Weights of a small image super-resolution model: activation relu, 7.4 epochs.
Rows from block 5 of a small image super-resolution model, named by matrix and row number. Rows with one number belong to one channel. Each number is 50 + 10 x the weight over its row's rms, rounded and kept within 0 to 99. All counts start at 0.
Before each channel's rows are labels from the 100 images, of 14976, where the channel reaches its highest value: "responds to" is what is common among them. Only what is clearly more common there than usual is listed. The data: photos of plants, animals and fungi (iNaturalist).
# convs0: first 3x3 conv (model.blocks.5.convs.0.weight, 64x64x3x3, each kernel summed), inputs 0-63
# convs1: second 3x3 conv (model.blocks.5.convs.1.weight, 64x64x3x3, transposed, each kernel summed), outputs 0-63

responds to: phylum Chordata; class Aves
convs0.6:42 45 57 49 69 60 53 34 56 54 49 50 47 59 50 35 56 37 36 50 39 47 54 45 59 54 58 58 81 61 58 36 42 32 45 33 45 55 46 53 54 50 50 48 35 24 50 56 63 50 53 52 61 28 49 57 45 64 55 59 58 46 54 44
convs1.6:50 65 67 49 39 50 50 63 51 40 52 41 47 54 48 73 47 76 60 34 51 49 49 36 39 51 40 50 59 34 50 60 52 54 45 56 64 70 74 55 42 53 53 47 62 60 44 51 45 52 54 51 67 67 49 41 56 58 44 43 53 57 38 60

responds to: phylum Chordata; class Aves; order Accipitriformes
convs0.22:37 34 54 38 54 42 52 49 52 55 49 44 55 50 37 49 49 44 69 44 46 39 45 41 14 34 40 50 59 31 48 59 39 44 42 42 39 39 44 49 39 42 52 45 43 32 52 58 44 49 56 25 52 56 52 38 41 56 39 57 53 62 46 59
convs1.22:63 56 55 54 49 46 49 46 51 53 47 58 40 52 64 53 53 27 33 35 53 36 47 52 52 46 48 52 43 65 42 30 56 54 58 38 42 55 52 51 43 55 55 51 42 57 21 40 59 28 54 63 50 74 49 48 44 40 46 64 45 47 63 31

responds to: class Aves
convs0.17:54 49 46 62 62 20 55 45 39 54 36 39 36 32 31 55 67 56 35 41 37 44 47 51 65 41 53 54 54 53 50 45 43 51 73 64 60 58 54 52 26 52 49 45 40 42 44 57 55 49 50 49 41 45 50 56 43 61 50 50 40 54 36 43
convs1.17:54 58 41 48 52 64 55 60 35 44 43 62 44 64 52 37 33 50 56 61 57 54 44 57 51 51 50 43 39 43 63 56 49 42 28 44 38 58 20 48 54 48 58 47 45 51 35 62 68 41 65 63 39 42 60 33 51 40 47 33 46 46 55 46

responds to: phylum Chordata; class Aves
convs0.1:55 43 39 51 58 48 34 47 42 55 43 65 42 57 63 44 48 50 44 48 22 52 54 65 57 51 48 50 56 43 52 48 52 34 51 41 57 51 51 54 52 45 63 46 50 42 44 49 40 55 36 53 74 35 45 61 51 19 57 38 51 25 38 40
convs1.1:51 43 45 43 56 57 66 43 59 49 55 43 57 41 46 50 57 62 50 32 55 36 35 50 53 34 52 57 46 57 57 53 47 44 44 48 38 57 50 44 36 54 38 55 49 58 34 45 66 33 49 47 58 51 49 11 40 50 37 50 44 64 38 31

responds to: phylum Chordata; class Aves
convs0.51:40 31 61 46 46 43 51 45 68 37 33 46 60 48 44 42 44 45 54 41 62 37 46 48 42 46 45 58 44 43 52 50 45 41 39 47 45 56 55 43 50 50 45 44 20 52 33 55 42 48 39 37 50 43 48 14 40 63 40 47 46 62 60 47
convs1.51:34 56 44 46 58 49 35 49 42 45 35 46 35 52 49 61 43 39 49 25 44 28 43 49 53 61 49 59 60 52 43 39 48 59 52 52 41 47 52 47 42 41 36 41 40 50 35 48 56 46 63 55 43 76 53 47 30 58 33 59 68 53 41 43

responds to: class Aves
convs0.52:66 41 62 54 44 53 35 69 62 41 58 55 42 55 58 46 45 60 48 64 35 47 47 32 56 55 59 56 76 54 52 49 41 61 57 53 36 47 68 60 55 42 60 54 38 78 50 44 53 45 46 55 57 69 57 46 46 57 49 46 46 66 56 50
convs1.52:52 36 41 53 64 56 61 30 54 52 38 46 56 48 49 55 60 30 58 24 60 48 32 36 51 44 54 45 60 52 50 51 31 51 49 39 49 38 34 37 52 59 48 26 37 27 43 53 48 48 64 52 52 50 47 49 48 51 44 58 63 45 49 42

responds to: phylum Chordata; class Aves
convs0.26:53 55 58 68 65 48 10 52 45 44 49 40 55 49 52 25 57 66 65 41 50 48 57 56 37 51 44 63 65 49 38 39 56 56 46 40 50 60 53 49 57 41 61 54 47 36 39 63 52 34 53 50 57 42 51 43 57 52 51 39 52 56 54 43
convs1.26:35 52 62 48 38 57 46 62 49 46 51 62 45 56 51 79 60 26 39 50 46 43 51 57 43 55 50 43 50 42 52 52 55 60 73 49 48 37 57 55 40 70 38 43 67 57 53 51 46 64 54 39 42 62 62 53 61 60 40 36 59 62 53 54

responds to: order Charadriiformes
convs0.31:44 34 49 53 42 48 46 64 60 06 47 50 46 41 57 41 48 49 58 28 54 41 48 41 59 48 59 56 64 53 47 47 43 46 57 41 48 58 51 44 56 50 47 39 55 42 47 40 51 44 52 66 59 62 49 43 26 63 41 62 56 60 53 51
convs1.31:54 53 36 65 53 55 58 47 29 63 42 46 54 51 34 53 66 67 45 69 45 79 47 60 63 55 52 38 45 50 54 43 45 41 48 61 53 53 46 49 53 42 41 66 53 64 65 50 36 65 38 49 43 46 50 39 44 36 56 48 61 62 44 43

responds to: class Aves
convs0.7:51 50 42 37 36 52 58 48 57 33 41 54 47 46 47 54 44 57 60 45 24 35 54 44 48 36 38 55 78 48 55 46 32 47 50 64 57 52 74 46 48 46 51 46 46 55 50 46 49 62 41 48 76 68 43 33 42 55 52 58 47 52 47 42
convs1.7:41 42 58 39 51 55 41 40 57 46 37 39 40 60 63 53 49 27 49 26 40 54 49 50 52 51 50 52 56 59 42 43 45 66 57 36 41 32 50 55 47 60 50 40 26 51 42 52 49 39 56 56 59 64 52 37 43 55 45 66 62 53 41 25

responds to: class Aves; order Accipitriformes
convs0.59:64 52 50 57 62 55 36 44 52 54 58 44 56 54 59 48 46 61 41 48 31 51 38 57 54 62 50 42 34 53 41 45 62 51 41 43 48 46 21 50 59 35 48 46 59 42 52 59 35 38 56 55 26 30 59 49 51 45 54 34 43 27 47 45
convs1.59:45 58 32 44 55 57 49 50 37 65 24 51 48 52 45 36 59 59 54 56 67 49 47 55 58 51 56 41 54 35 59 38 55 40 61 52 57 64 43 60 47 62 51 63 41 34 43 50 77 66 42 51 52 41 46 41 42 39 51 44 57 72 42 44

responds to: class Aves
convs0.50:44 46 52 34 48 34 45 49 66 37 54 37 47 22 30 44 38 54 57 42 54 43 54 46 41 56 59 57 62 60 53 42 38 52 42 34 42 53 59 43 33 44 42 32 50 65 45 55 56 36 55 43 52 68 43 45 42 63 46 65 56 61 53 54
convs1.50:40 49 31 48 60 58 52 59 46 43 48 60 57 58 42 47 26 49 61 85 56 51 63 47 42 35 50 60 50 38 49 53 57 31 52 54 41 46 44 43 48 59 62 64 50 41 57 55 59 66 37 37 45 45 51 58 39 39 48 50 42 54 61 35

responds to: class Aves
convs0.19:60 53 62 55 55 49 59 58 44 57 49 38 49 53 40 44 43 27 43 45 57 47 48 55 52 46 47 47 31 54 62 46 68 57 50 33 61 49 41 47 49 54 24 53 55 26 45 52 45 46 62 51 49 16 44 54 48 61 55 45 71 47 59 52
convs1.19:40 57 32 58 46 44 36 51 34 51 49 56 50 49 59 61 58 29 53 72 36 41 52 60 56 55 44 45 41 43 34 51 57 60 46 57 34 55 42 56 58 46 75 56 50 58 53 51 35 46 47 62 51 46 50 24 62 42 37 36 40 53 48 55

responds to: class Aves
convs0.57:33 44 66 50 46 55 60 44 42 34 59 43 62 51 59 35 71 34 49 49 53 50 39 30 47 46 55 34 44 38 57 48 55 40 65 40 55 51 52 39 49 34 58 43 45 37 55 52 43 48 39 52 42 19 47 57 42 50 51 34 50 45 51 39
convs1.57:51 64 54 67 63 63 53 27 47 55 43 53 48 44 45 58 42 47 53 58 53 55 57 62 52 64 52 34 43 41 54 62 50 55 33 61 73 62 56 65 68 62 61 40 55 54 46 63 60 66 56 60 62 42 50 50 40 57 44 32 48 45 38 54

responds to: phylum Chordata; class Aves; order Charadriiformes
convs0.56:34 57 55 55 57 49 61 65 52 38 34 54 29 61 59 36 46 50 46 48 48 45 31 47 59 47 32 48 52 38 39 51 51 42 36 50 56 50 56 47 62 47 43 50 48 54 48 12 37 44 47 59 43 51 46 38 49 55 48 65 65 56 37 40
convs1.56:69 55 25 49 56 56 45 24 59 54 45 50 68 55 40 56 48 50 52 67 57 64 68 57 51 60 56 24 49 47 62 58 42 64 60 57 56 43 31 48 59 41 55 43 55 48 51 53 44 65 48 56 54 43 58 65 48 47 60 40 43 59 56 53

responds to: class Aves
convs0.12:50 35 41 51 47 45 53 54 44 44 29 57 41 41 59 36 48 32 53 54 48 42 35 42 42 43 45 46 35 50 24 58 44 49 41 43 45 41 29 38 47 46 50 50 45 53 42 48 43 40 30 43 54 33 52 57 55 57 53 56 33 21 52 47
convs1.12:32 49 54 50 48 47 54 69 39 53 45 49 48 49 61 43 30 22 68 44 53 41 51 52 53 44 47 54 55 60 43 42 54 31 37 56 52 55 47 61 27 51 50 71 49 59 46 49 57 69 47 69 47 60 59 54 60 40 58 36 55 55 47 38