Weights of a small image super-resolution model.
Model: 1.38M parameters, 48-pixel images, arch rcan, norm groupnorm, activation relu, depths [18], widths [64].
Training: 9000 steps, batches of 64.
Rows from block 8, named by matrix and row number. Each number is 128 + 24 x the weight over its row's rms, rounded and kept within 0 to 255. All counts start at 0. Numbers have three digits each. After the name is the row's rms in percent of the matrix's.
# fc2: squeeze-excite expand (model.blocks.8.se.fc2.weight, 64x8), inputs 0-7
fc2.0 074:175131104161129129151116
fc2.1 110:101138082114128094138113
fc2.2 059:130105139135094087107103
fc2.3 117:123124088089138096119115
fc2.4 120:116129129089141075126124
fc2.5 131:089121095102137098119114
fc2.6 075:178118132159119098130130
fc2.7 055:142141140091092130095147
fc2.8 262:159137147166123169128121
fc2.9 103:097148108100137088142113
fc2.10 093:120134130079107099147107
fc2.11 121:172141102164142138118138
fc2.12 068:140103084127132105148159
fc2.13 086:104155112112105085128108
fc2.14 100:168132102169138135145115
fc2.15 107:143132089173113119146140
fc2.16 048:174144111101144126112155
fc2.17 083:121136183153108111117134
fc2.18 102:166112083145121119131149
fc2.19 092:091146152115124083123141
fc2.20 048:141163096117137094157126
fc2.21 057:132133113178109102157128
fc2.22 076:140104079147118107105121
fc2.23 140:109121087090133099125143
fc2.24 105:103109112097144083137131
fc2.25 108:096115120089123092111144
fc2.26 105:101124093097122089133137
fc2.27 043:155101107146136084112116
fc2.28 107:105111163092112101146126
fc2.29 099:107128093121133081146148
fc2.30 123:187121109138144134143118
fc2.31 083:118130192112126141130128
fc2.32 079:132140091086126102128153
fc2.33 129:184116106143134141141144
fc2.34 064:122132080100112113100141
fc2.35 062:159105155163131122104105
fc2.36 057:115156110134103090131163
fc2.37 110:092125093110137087128127
fc2.38 081:119131132149137188148127
fc2.39 085:171145089143126101122129
fc2.40 085:078138111133111098108135
fc2.41 115:156146177158133114131127
fc2.42 081:152146077152131126114111
fc2.43 083:129135076149145105118105
fc2.44 093:117118151074148131104131
fc2.45 142:164114107166138158129143
fc2.46 048:117133091105153107125167
fc2.47 116:095113106104114086129110
fc2.48 064:147139116170127101103098
fc2.49 106:176116124168112115118134
fc2.50 166:088133138081120104120127
fc2.51 095:082143142096111102137134
fc2.52 051:109153151136106089098135
fc2.53 081:094147147084145121146138
fc2.54 052:115162084137128097146126
fc2.55 080:169138099146130154156113
fc2.56 109:079116103101119116141110
fc2.57 153:164140105177124144128131
fc2.58 132:151140183152121119114132
fc2.59 048:160112146117095105099106
fc2.60 091:082106126095110106134125
fc2.61 086:135104183104145136132122
fc2.62 069:183134127153126125110104
fc2.63 086:111136097095133090114104