config = dict(
    arch='rcan',
    model='image super-resolution model',
    dataset='photos of plants, animals and fungi (iNaturalist)',
    train_examples=77898,
    image_size=48,
    crop_scale_min=0.5,
    horizontal_flip=True,
    task='super_resolution',
    loss='l1',
    scale=2,
    norm='groupnorm',
    activation='relu',
    weight_standardization=False,
    channel_attention='se',
    depths=[18],
    kernel_size=3,
    stem='deep',
    widths=[64],
    init='torch_default',
    residual_init='none',
    optimizer='adamw',
    lr=0.0042,
    beta1=0.9,
    beta2=0.98,
    eps=1e-08,
    grad_clip=1.0,
    adaptive_grad_clip=0.05,
    steps=9000,
    batch_size=64,
    epochs=7.4,
    lr_schedule='wsd_sqrt',
    decay_fraction=0.3,
    final_lr_fraction=0,
    warmup_steps=180,
    weight_decay=0.03,
)
Rows from block 13, named by matrix and row number. Each number is 128 + 24 x the weight over the matrix's rms, rounded and kept within 0 to 255. All counts start at 0. Numbers have three digits each.
# fc2: squeeze-excite expand (model.blocks.13.se.fc2.weight, 64x8), inputs 0-7
fc2.0:118078157128094125132146
fc2.1:100117093104098154147127
fc2.2:117179098168138155146150
fc2.3:089114111093149131153144
fc2.4:077108110127130101130128
fc2.5:111096107078110103157159
fc2.6:112084114107128109156125
fc2.7:092118101096126103098096
fc2.8:107122131132148157140137
fc2.9:077122149064128132146148
fc2.10:098120160072159095103103
fc2.11:097090111124106126141109
fc2.12:111109128101120113129134
fc2.13:113092159102101120141126
fc2.14:094094117084155127159114
fc2.15:103119131097125098094136
fc2.16:091112100114146161162144
fc2.17:160167104166148146114115
fc2.18:125110095123112109103123
fc2.19:083128152117135126131139
fc2.20:127082117134113103161146
fc2.21:151148155158105152129096
fc2.22:098093135107152137106137
fc2.23:128080096100147127130114
fc2.24:106097127112133127093105
fc2.25:110105135107117093111144
fc2.26:112106157096138109142105
fc2.27:088128130079136110104119
fc2.28:089093162100151123142093
fc2.29:131122129107128106100137
fc2.30:129082111087100132099124
fc2.31:104110111100115099144146
fc2.32:134089109120135099098152
fc2.33:117086105136093109112140
fc2.34:127078148137131161116139
fc2.35:085086157138136123103106
fc2.36:112119142096094095124156
fc2.37:083129135084142159107138
fc2.38:172153134167120141134160
fc2.39:078099098136115148112136
fc2.40:092112098102150126143138
fc2.41:115114117079150162131143
fc2.42:134076154106102111109140
fc2.43:116075160136139156108110
fc2.44:082121151119138115147141
fc2.45:130104141122114141149155
fc2.46:135099137116117138143113
fc2.47:095076155114145149119123
fc2.48:139088145093135139128098
fc2.49:088114116116160110116147
fc2.50:147092103110133150125151
fc2.51:118107153088162126119106
fc2.52:130096143068139115137155
fc2.53:096120101083112110139110
fc2.54:117089156115150128158124
fc2.55:115108107109109109145119
fc2.56:112100153097141101116146
fc2.57:179140146160098111162099
fc2.58:104113130093139159139102
fc2.59:126082141105161108117148
fc2.60:111115157083099163133140
fc2.61:083101117106139130156119
fc2.62:099080149112158162120131
fc2.63:086127105097103143124158