A small image super-resolution model, trained from scratch.
Data: trained on photos of plants, animals and fungi (iNaturalist), 77898 training examples, 7.4 epochs.
Rows from block 3 of a small image super-resolution model, named by matrix and row number. Rows with one number belong to one channel. Each number is 50 + 15 x the weight over its row's rms, rounded and kept within 0 to 99. All counts start at 0.
After each channel's rows are labels from the 100 images, of 14976, where the channel reaches its highest value: "colour at peak" is the nearest of a few named colours to the mean colour under the peak. Only what is clearly more common there than usual is listed. The data: photos of plants, animals and fungi (iNaturalist). In brackets: how many of the 100, against the usual share in percent.
# convs0: first 3x3 conv (model.blocks.3.convs.0.weight, 64x64x3x3, each kernel summed), inputs 0-63
# convs1: second 3x3 conv (model.blocks.3.convs.1.weight, 64x64x3x3, transposed, each kernel summed), outputs 0-63

convs0.30:74 57 36 40 74 60 52 58 60 47 54 59 54 34 53 70 52 59 59 69 56 39 73 75 46 44 24 43 99 30 71 41 44 47 41 41 46 39 51 40 52 35 54 16 67 42 63 34 39 52 70 62 54 34 52 53 64 64 67 52 51 43 66 83
convs1.30:18 38 62 45 54 58 49 29 38 48 32 57 44 60 70 30 53 39 78 29 26 56 09 51 37 32 62 66 76 50 26 28 49 53 49 52 41 73 36 57 55 53 51 49 69 54 32 49 52 46 27 58 52 45 46 82 56 33 19 52 35 50 42 36
colour at peak: white (33 vs 7.8)

convs0.7:81 44 58 55 67 50 60 39 51 50 36 39 49 11 55 64 56 78 88 44 27 32 27 26 19 56 21 58 63 56 57 23 43 60 49 53 66 49 78 56 47 59 48 49 47 38 54 53 52 47 51 36 35 57 64 33 53 74 67 64 56 49 48 50
convs1.7:40 85 29 38 44 66 41 34 42 53 28 45 45 75 46 52 67 14 17 40 51 37 30 34 35 25 54 50 58 57 29 45 43 59 32 56 43 42 46 49 62 35 33 66 54 64 51 56 61 54 62 43 54 51 25 45 22 38 36 34 77 52 44 26
colour at peak: black (57 vs 7.6)

convs0.63:49 48 49 53 68 62 20 59 54 58 50 57 27 69 62 56 57 74 59 66 48 38 50 40 38 63 22 39 43 27 29 46 63 68 30 53 52 75 65 66 73 26 59 40 31 62 54 40 23 48 46 54 71 55 46 37 40 67 51 45 21 10 43 47
convs1.63:52 53 10 53 60 50 54 45 17 47 42 38 53 56 45 27 49 46 40 51 55 52 54 38 67 45 52 42 36 56 50 33 43 28 48 51 47 56 00 38 28 61 36 59 39 34 44 53 82 47 47 44 53 54 66 60 50 10 55 27 69 61 46 40
colour at peak: brown (50 vs 24.6)

convs0.20:35 41 55 64 63 17 53 51 32 56 26 48 41 71 61 39 57 63 72 54 46 47 44 21 39 23 57 53 45 56 34 59 67 60 33 45 31 45 65 56 53 43 33 49 19 65 40 59 62 72 16 20 29 39 41 70 57 41 27 42 57 33 54 62
convs1.20:99 80 47 36 62 50 45 67 58 60 52 43 17 26 57 54 61 57 50 51 35 51 56 30 43 25 52 54 59 71 45 49 36 57 53 40 34 58 48 06 32 26 60 56 29 50 55 41 68 43 38 51 42 59 47 56 52 45 63 45 23 39 54 31
colour at peak: white (31 vs 7.8); pink (31 vs 11.6)

convs0.23:40 47 17 62 54 55 51 67 42 40 61 24 53 74 32 51 61 28 42 62 21 46 33 45 69 54 35 62 36 66 54 81 34 40 41 58 35 12 59 53 43 26 39 71 29 47 63 54 72 42 50 45 41 49 63 39 34 64 75 57 46 43 71 51
convs1.23:25 21 48 65 53 47 43 40 54 58 51 53 68 32 43 48 65 48 90 25 49 54 67 34 31 52 47 43 61 61 49 55 66 58 64 56 31 89 74 42 34 50 38 25 54 63 37 25 50 66 44 37 44 60 51 64 62 32 51 89 50 56 52 59
colour at peak: black (41 vs 7.6)

convs0.28:51 14 32 48 23 44 57 53 45 41 64 49 48 46 27 41 32 45 33 42 31 49 41 35 48 49 30 66 13 58 60 49 82 46 39 48 47 00 38 47 48 46 51 20 43 45 67 48 86 55 59 43 68 59 54 46 54 50 56 53 60 48 64 39
convs1.28:48 73 90 49 32 41 51 61 48 53 55 48 41 51 53 50 51 76 60 44 89 23 68 29 60 14 56 46 48 45 44 40 28 64 46 48 46 56 72 51 48 44 55 36 55 51 32 46 30 33 20 48 39 40 69 50 37 72 44 57 50 56 52 86
colour at peak: black (33 vs 7.6)

convs0.33:58 67 57 31 57 46 34 47 28 30 48 89 51 52 72 63 41 82 72 81 49 41 22 52 51 53 52 67 33 57 22 61 47 74 51 19 27 35 46 49 61 46 46 41 42 46 46 48 79 58 55 41 57 52 62 21 37 55 41 44 52 36 57 53
convs1.33:72 39 30 22 45 39 30 53 35 48 48 40 51 43 43 29 53 27 20 20 53 35 71 51 54 45 43 56 56 54 70 34 56 32 49 81 60 29 67 40 36 43 57 49 68 67 50 50 27 35 53 51 46 81 35 79 57 33 67 51 71 40 59 42
colour at peak: brown (51 vs 24.6); black (27 vs 7.6)

convs0.11:57 57 88 33 45 41 40 22 51 58 55 49 49 48 27 76 65 70 54 48 70 29 64 50 31 40 20 64 33 25 55 65 47 35 39 53 18 58 24 43 69 40 51 42 40 69 57 59 71 52 59 45 37 51 64 45 45 62 46 60 70 32 75 59
convs1.11:52 47 00 39 35 46 55 50 53 45 23 28 62 49 49 54 46 10 55 51 49 49 45 58 34 37 43 51 38 52 42 50 55 68 42 48 66 58 50 55 66 49 51 63 54 62 41 19 30 62 53 87 72 59 47 61 59 36 52 30 59 74 32 28
colour at peak: brown (51 vs 24.6); black (27 vs 7.6)

convs0.61:33 17 53 46 49 54 43 51 60 31 29 62 52 48 55 49 52 43 51 52 41 48 48 41 30 31 21 65 39 25 19 43 33 49 49 44 44 44 54 44 46 43 39 58 15 67 42 00 44 69 22 33 36 62 57 33 24 52 47 41 43 44 30 54
convs1.61:36 21 60 48 16 58 63 34 40 53 41 50 48 56 52 51 30 79 50 44 49 45 46 58 44 51 56 53 29 54 47 55 28 56 51 34 47 40 72 68 53 53 69 01 47 19 28 57 49 40 29 60 57 32 51 22 58 61 52 64 28 72 55 62
colour at peak: pink (30 vs 11.6); white (28 vs 7.8)

convs0.62:60 40 64 36 55 76 31 59 43 47 31 52 16 61 66 52 29 59 49 39 19 50 45 58 68 51 57 48 46 46 15 48 60 70 53 41 47 47 52 62 51 69 57 50 19 44 23 37 41 54 39 79 36 48 63 71 39 70 24 60 43 76 33 53
convs1.62:55 20 46 26 36 53 57 74 48 41 44 32 69 41 63 15 41 60 65 58 41 45 54 43 47 47 51 57 43 54 65 43 51 49 58 25 42 70 52 40 70 35 24 70 32 43 57 22 38 39 33 36 29 51 78 36 56 46 61 88 44 27 55 63
colour at peak: black (27 vs 7.6)

convs0.3:41 54 60 61 46 46 08 34 56 24 56 35 59 54 89 06 71 67 41 54 53 39 45 40 66 47 69 59 55 66 44 19 48 56 58 45 18 56 49 44 53 39 57 37 51 42 51 44 45 28 52 40 41 68 60 35 34 64 31 65 63 61 47 46
convs1.3:63 48 41 60 45 44 52 53 57 47 42 52 40 37 34 77 40 12 39 37 53 76 49 46 52 61 54 29 54 23 48 65 44 57 45 70 71 55 45 39 57 54 60 69 62 96 55 39 55 79 48 58 38 50 52 74 49 57 61 26 51 07 41 42
colour at peak: brown (55 vs 24.6); black (41 vs 7.6)

convs0.46:42 31 53 63 49 58 67 60 60 36 61 60 63 59 49 21 59 69 24 92 54 31 39 11 49 43 48 55 46 40 38 69 21 37 61 58 46 12 39 57 55 51 67 28 42 44 70 35 59 28 43 47 44 56 58 36 48 60 63 56 44 60 55 67
convs1.46:79 43 29 48 60 60 29 40 27 36 43 49 60 52 28 52 58 31 31 16 53 40 41 41 46 63 71 36 54 58 55 37 45 70 70 55 58 34 37 38 71 47 59 49 44 48 67 40 36 63 71 56 36 55 36 47 48 11 18 54 45 15 56 58
colour at peak: white (28 vs 7.8)

convs0.32:58 62 51 31 47 22 63 55 45 35 65 47 13 19 11 71 43 50 64 51 40 45 39 61 56 59 69 67 57 77 63 43 54 49 47 33 35 54 31 42 58 61 45 34 24 49 71 65 82 53 47 40 35 50 48 51 44 48 45 25 43 57 28 32
convs1.32:32 41 37 40 71 41 45 57 28 54 46 55 70 53 85 21 47 60 36 57 62 64 70 38 53 49 43 31 62 55 36 45 47 34 64 64 23 68 06 61 48 38 49 72 38 53 45 69 57 47 50 32 48 58 54 68 36 30 63 29 66 46 74 68
colour at peak: pink (54 vs 11.6); white (32 vs 7.8)

convs0.15:58 48 73 45 57 65 50 50 49 46 21 57 46 52 35 54 53 54 36 41 49 38 66 30 31 39 56 47 18 33 50 46 41 21 47 61 55 26 36 57 79 53 48 66 31 66 47 87 70 37 27 49 59 62 55 60 45 62 65 44 67 19 76 26
convs1.15:43 50 13 36 37 44 62 39 30 31 58 47 60 36 42 46 50 17 43 68 55 32 49 37 29 41 30 53 42 62 59 35 59 59 39 54 38 38 12 56 18 47 62 47 80 57 35 41 31 63 41 73 57 44 55 32 61 24 36 38 41 60 53 34
colour at peak: black (61 vs 7.6)

convs0.26:52 42 51 50 75 66 48 77 81 38 60 51 38 54 60 51 57 45 63 73 27 45 20 44 71 39 61 35 71 37 41 63 67 40 68 57 28 75 32 31 81 35 33 39 35 57 56 66 70 50 66 32 60 59 54 39 43 77 58 63 58 37 55 55
convs1.26:43 39 29 49 56 45 45 31 34 44 51 46 60 53 48 60 48 03 60 40 59 58 57 51 54 59 47 60 44 55 53 25 60 47 30 42 62 38 00 58 38 50 66 47 45 52 55 73 51 57 49 56 53 53 49 42 58 01 45 47 39 43 57 70
colour at peak: black (28 vs 7.6)

convs0.5:54 46 30 40 54 55 52 47 58 58 46 56 50 50 32 38 58 71 33 49 53 49 69 59 21 12 29 60 50 36 57 50 72 62 12 41 43 40 58 64 69 45 59 35 65 47 36 59 34 17 33 49 57 63 80 63 55 69 47 64 84 31 52 57
convs1.5:37 56 49 80 50 53 55 42 07 60 46 44 53 46 66 51 57 32 63 41 55 53 31 56 64 64 56 41 64 40 37 46 59 09 33 72 69 66 22 49 64 41 68 77 52 56 44 58 53 70 45 64 47 50 36 54 54 27 42 11 41 40 42 34
colour at peak: brown (56 vs 24.6); black (32 vs 7.6)

convs0.25:46 06 22 55 40 26 41 67 47 48 45 57 56 49 52 60 44 46 66 72 48 61 30 42 16 35 38 65 59 31 54 65 52 52 49 44 60 69 61 46 37 44 58 53 39 10 33 52 58 61 55 48 62 18 49 48 40 62 49 34 40 61 58 88
convs1.25:30 57 87 55 40 44 46 22 55 53 45 33 24 62 51 44 68 54 69 20 40 46 50 47 52 44 54 38 76 41 56 22 35 59 77 20 14 33 59 62 39 49 43 55 48 52 51 70 60 41 41 37 40 46 45 70 31 49 35 64 57 30 34 39
colour at peak: white (29 vs 7.8)

convs0.45:36 25 49 54 42 68 16 58 28 00 60 42 63 51 62 27 48 58 59 18 56 48 50 18 47 60 69 66 59 49 35 50 59 50 61 39 34 56 57 34 56 56 50 42 49 55 43 42 48 53 63 56 48 52 45 52 28 64 34 51 75 58 62 54
convs1.45:48 51 38 64 57 50 65 28 29 58 48 36 40 43 62 58 36 64 30 78 40 52 42 37 63 57 58 26 43 39 66 27 45 36 53 41 56 37 36 91 45 55 82 49 35 45 59 30 44 33 32 64 52 53 67 39 65 24 76 35 48 36 34 23
colour at peak: grey (66 vs 40.8)

convs0.12:52 50 37 53 11 45 36 55 57 42 48 47 41 51 44 82 48 26 69 72 69 45 50 55 46 58 44 46 49 15 32 64 58 57 48 67 43 69 27 39 73 37 60 57 29 82 53 57 66 58 48 35 70 57 58 56 39 42 54 10 50 23 54 50
convs1.12:55 46 18 58 52 40 48 48 44 36 51 49 50 42 44 39 50 00 20 60 47 42 52 50 39 32 37 37 33 57 54 55 44 47 39 42 56 43 00 42 50 46 49 45 47 47 52 34 46 52 52 45 54 49 44 57 29 28 58 35 45 48 50 55
colour at peak: black (37 vs 7.6)

convs0.0:48 52 61 00 53 52 38 65 31 60 41 47 44 33 49 46 36 45 08 28 55 48 72 51 39 43 42 75 40 55 44 50 22 48 42 42 32 44 40 40 40 37 37 35 42 60 65 54 68 51 62 67 52 47 61 34 48 44 35 43 19 39 58 58
convs1.0:71 64 71 55 42 46 45 27 71 50 62 34 72 41 38 86 52 46 79 73 52 54 46 57 35 52 62 36 61 57 32 51 57 79 67 24 72 62 54 53 49 49 74 40 53 41 69 40 31 60 50 70 67 53 41 64 46 62 70 44 62 83 41 62
colour at peak: black (27 vs 7.6)

convs0.29:58 49 34 25 76 56 53 61 45 32 36 28 43 23 55 60 08 54 68 58 60 49 51 36 55 52 25 48 91 87 73 52 31 53 61 56 60 64 60 58 60 43 50 48 44 66 43 40 55 49 36 46 60 70 50 45 41 73 50 73 35 48 53 35
convs1.29:51 43 38 41 53 57 48 41 68 50 47 52 48 63 56 51 47 00 52 36 37 60 68 53 52 55 49 58 57 60 46 52 60 57 48 56 49 17 00 47 56 49 53 41 51 69 69 55 51 47 57 63 51 59 41 31 48 11 49 59 62 59 52 66
colour at peak: black (49 vs 7.6); white (28 vs 7.8)

convs0.27:61 50 48 62 82 53 51 62 32 62 26 48 26 65 20 62 78 48 52 57 41 40 35 38 52 61 35 61 70 97 58 50 43 63 65 56 62 80 45 43 48 60 27 44 32 56 29 46 59 43 55 29 49 65 28 43 36 59 60 65 39 66 41 55
convs1.27:33 30 34 43 57 53 56 52 48 54 38 40 51 60 76 56 47 25 70 35 61 78 46 51 54 54 50 71 69 61 49 71 47 34 72 63 37 63 00 56 62 63 54 43 48 72 42 46 57 41 57 49 46 68 59 52 43 24 36 64 66 41 65 80
colour at peak: black (44 vs 7.6)

convs0.43:34 57 34 47 58 37 65 65 41 59 47 59 34 42 27 48 46 51 07 35 26 37 56 47 63 45 53 32 49 33 36 33 31 24 54 68 53 62 32 21 41 32 21 23 49 61 57 37 53 38 51 52 47 47 54 22 22 52 39 69 36 38 36 42
convs1.43:65 78 67 57 47 40 46 39 66 45 39 29 66 51 20 82 68 38 61 68 56 59 41 58 51 48 49 20 61 44 66 48 49 78 55 51 68 74 49 67 60 77 64 58 52 63 60 42 35 76 44 56 59 65 34 68 53 61 74 23 57 65 34 44
colour at peak: black (41 vs 7.6)

convs0.52:50 71 39 48 45 42 46 56 56 38 35 48 38 63 73 43 35 23 47 29 35 27 68 60 59 53 52 43 63 58 54 79 45 24 57 61 43 61 61 56 21 31 23 34 35 41 51 50 41 46 47 39 53 55 93 36 13 63 26 48 61 51 51 30
convs1.52:63 32 58 54 43 55 57 34 57 52 68 57 48 55 34 53 58 53 34 25 32 52 64 71 54 41 21 52 75 44 54 39 60 55 75 72 40 40 61 45 51 68 16 53 45 38 51 40 78 32 44 13 51 51 19 41 39 50 80 68 47 32 57 71
colour at peak: brown (51 vs 24.6)

convs0.53:56 51 30 28 48 48 15 60 55 63 58 36 56 55 38 53 35 58 74 52 58 57 34 08 03 59 26 63 62 56 47 62 39 59 37 38 41 33 59 67 50 43 54 47 48 43 22 54 38 60 54 26 46 55 35 35 25 54 32 57 67 57 63 46
convs1.53:38 56 66 38 33 45 64 47 47 65 41 70 45 75 56 51 73 23 37 30 39 60 58 50 49 33 41 53 53 32 44 57 92 62 54 60 44 28 60 16 62 30 48 71 46 70 49 50 52 51 33 33 48 72 48 44 72 41 45 61 11 40 42 66
colour at peak: white (33 vs 7.8)

convs0.31:38 37 56 43 60 58 55 48 53 52 46 51 77 62 45 40 57 36 35 63 35 47 63 50 73 23 46 39 00 35 57 51 37 56 13 57 57 35 39 82 58 38 53 49 52 53 45 65 49 63 37 43 43 32 36 48 29 25 39 61 39 40 48 57
convs1.31:70 56 65 59 37 48 51 68 42 51 48 58 40 31 54 68 53 60 65 57 68 42 36 23 41 51 57 63 41 76 37 67 37 39 60 59 42 65 77 25 28 46 75 50 54 56 43 08 66 34 42 53 57 37 64 69 89 63 61 43 31 31 59 46
colour at peak: grey (71 vs 40.8)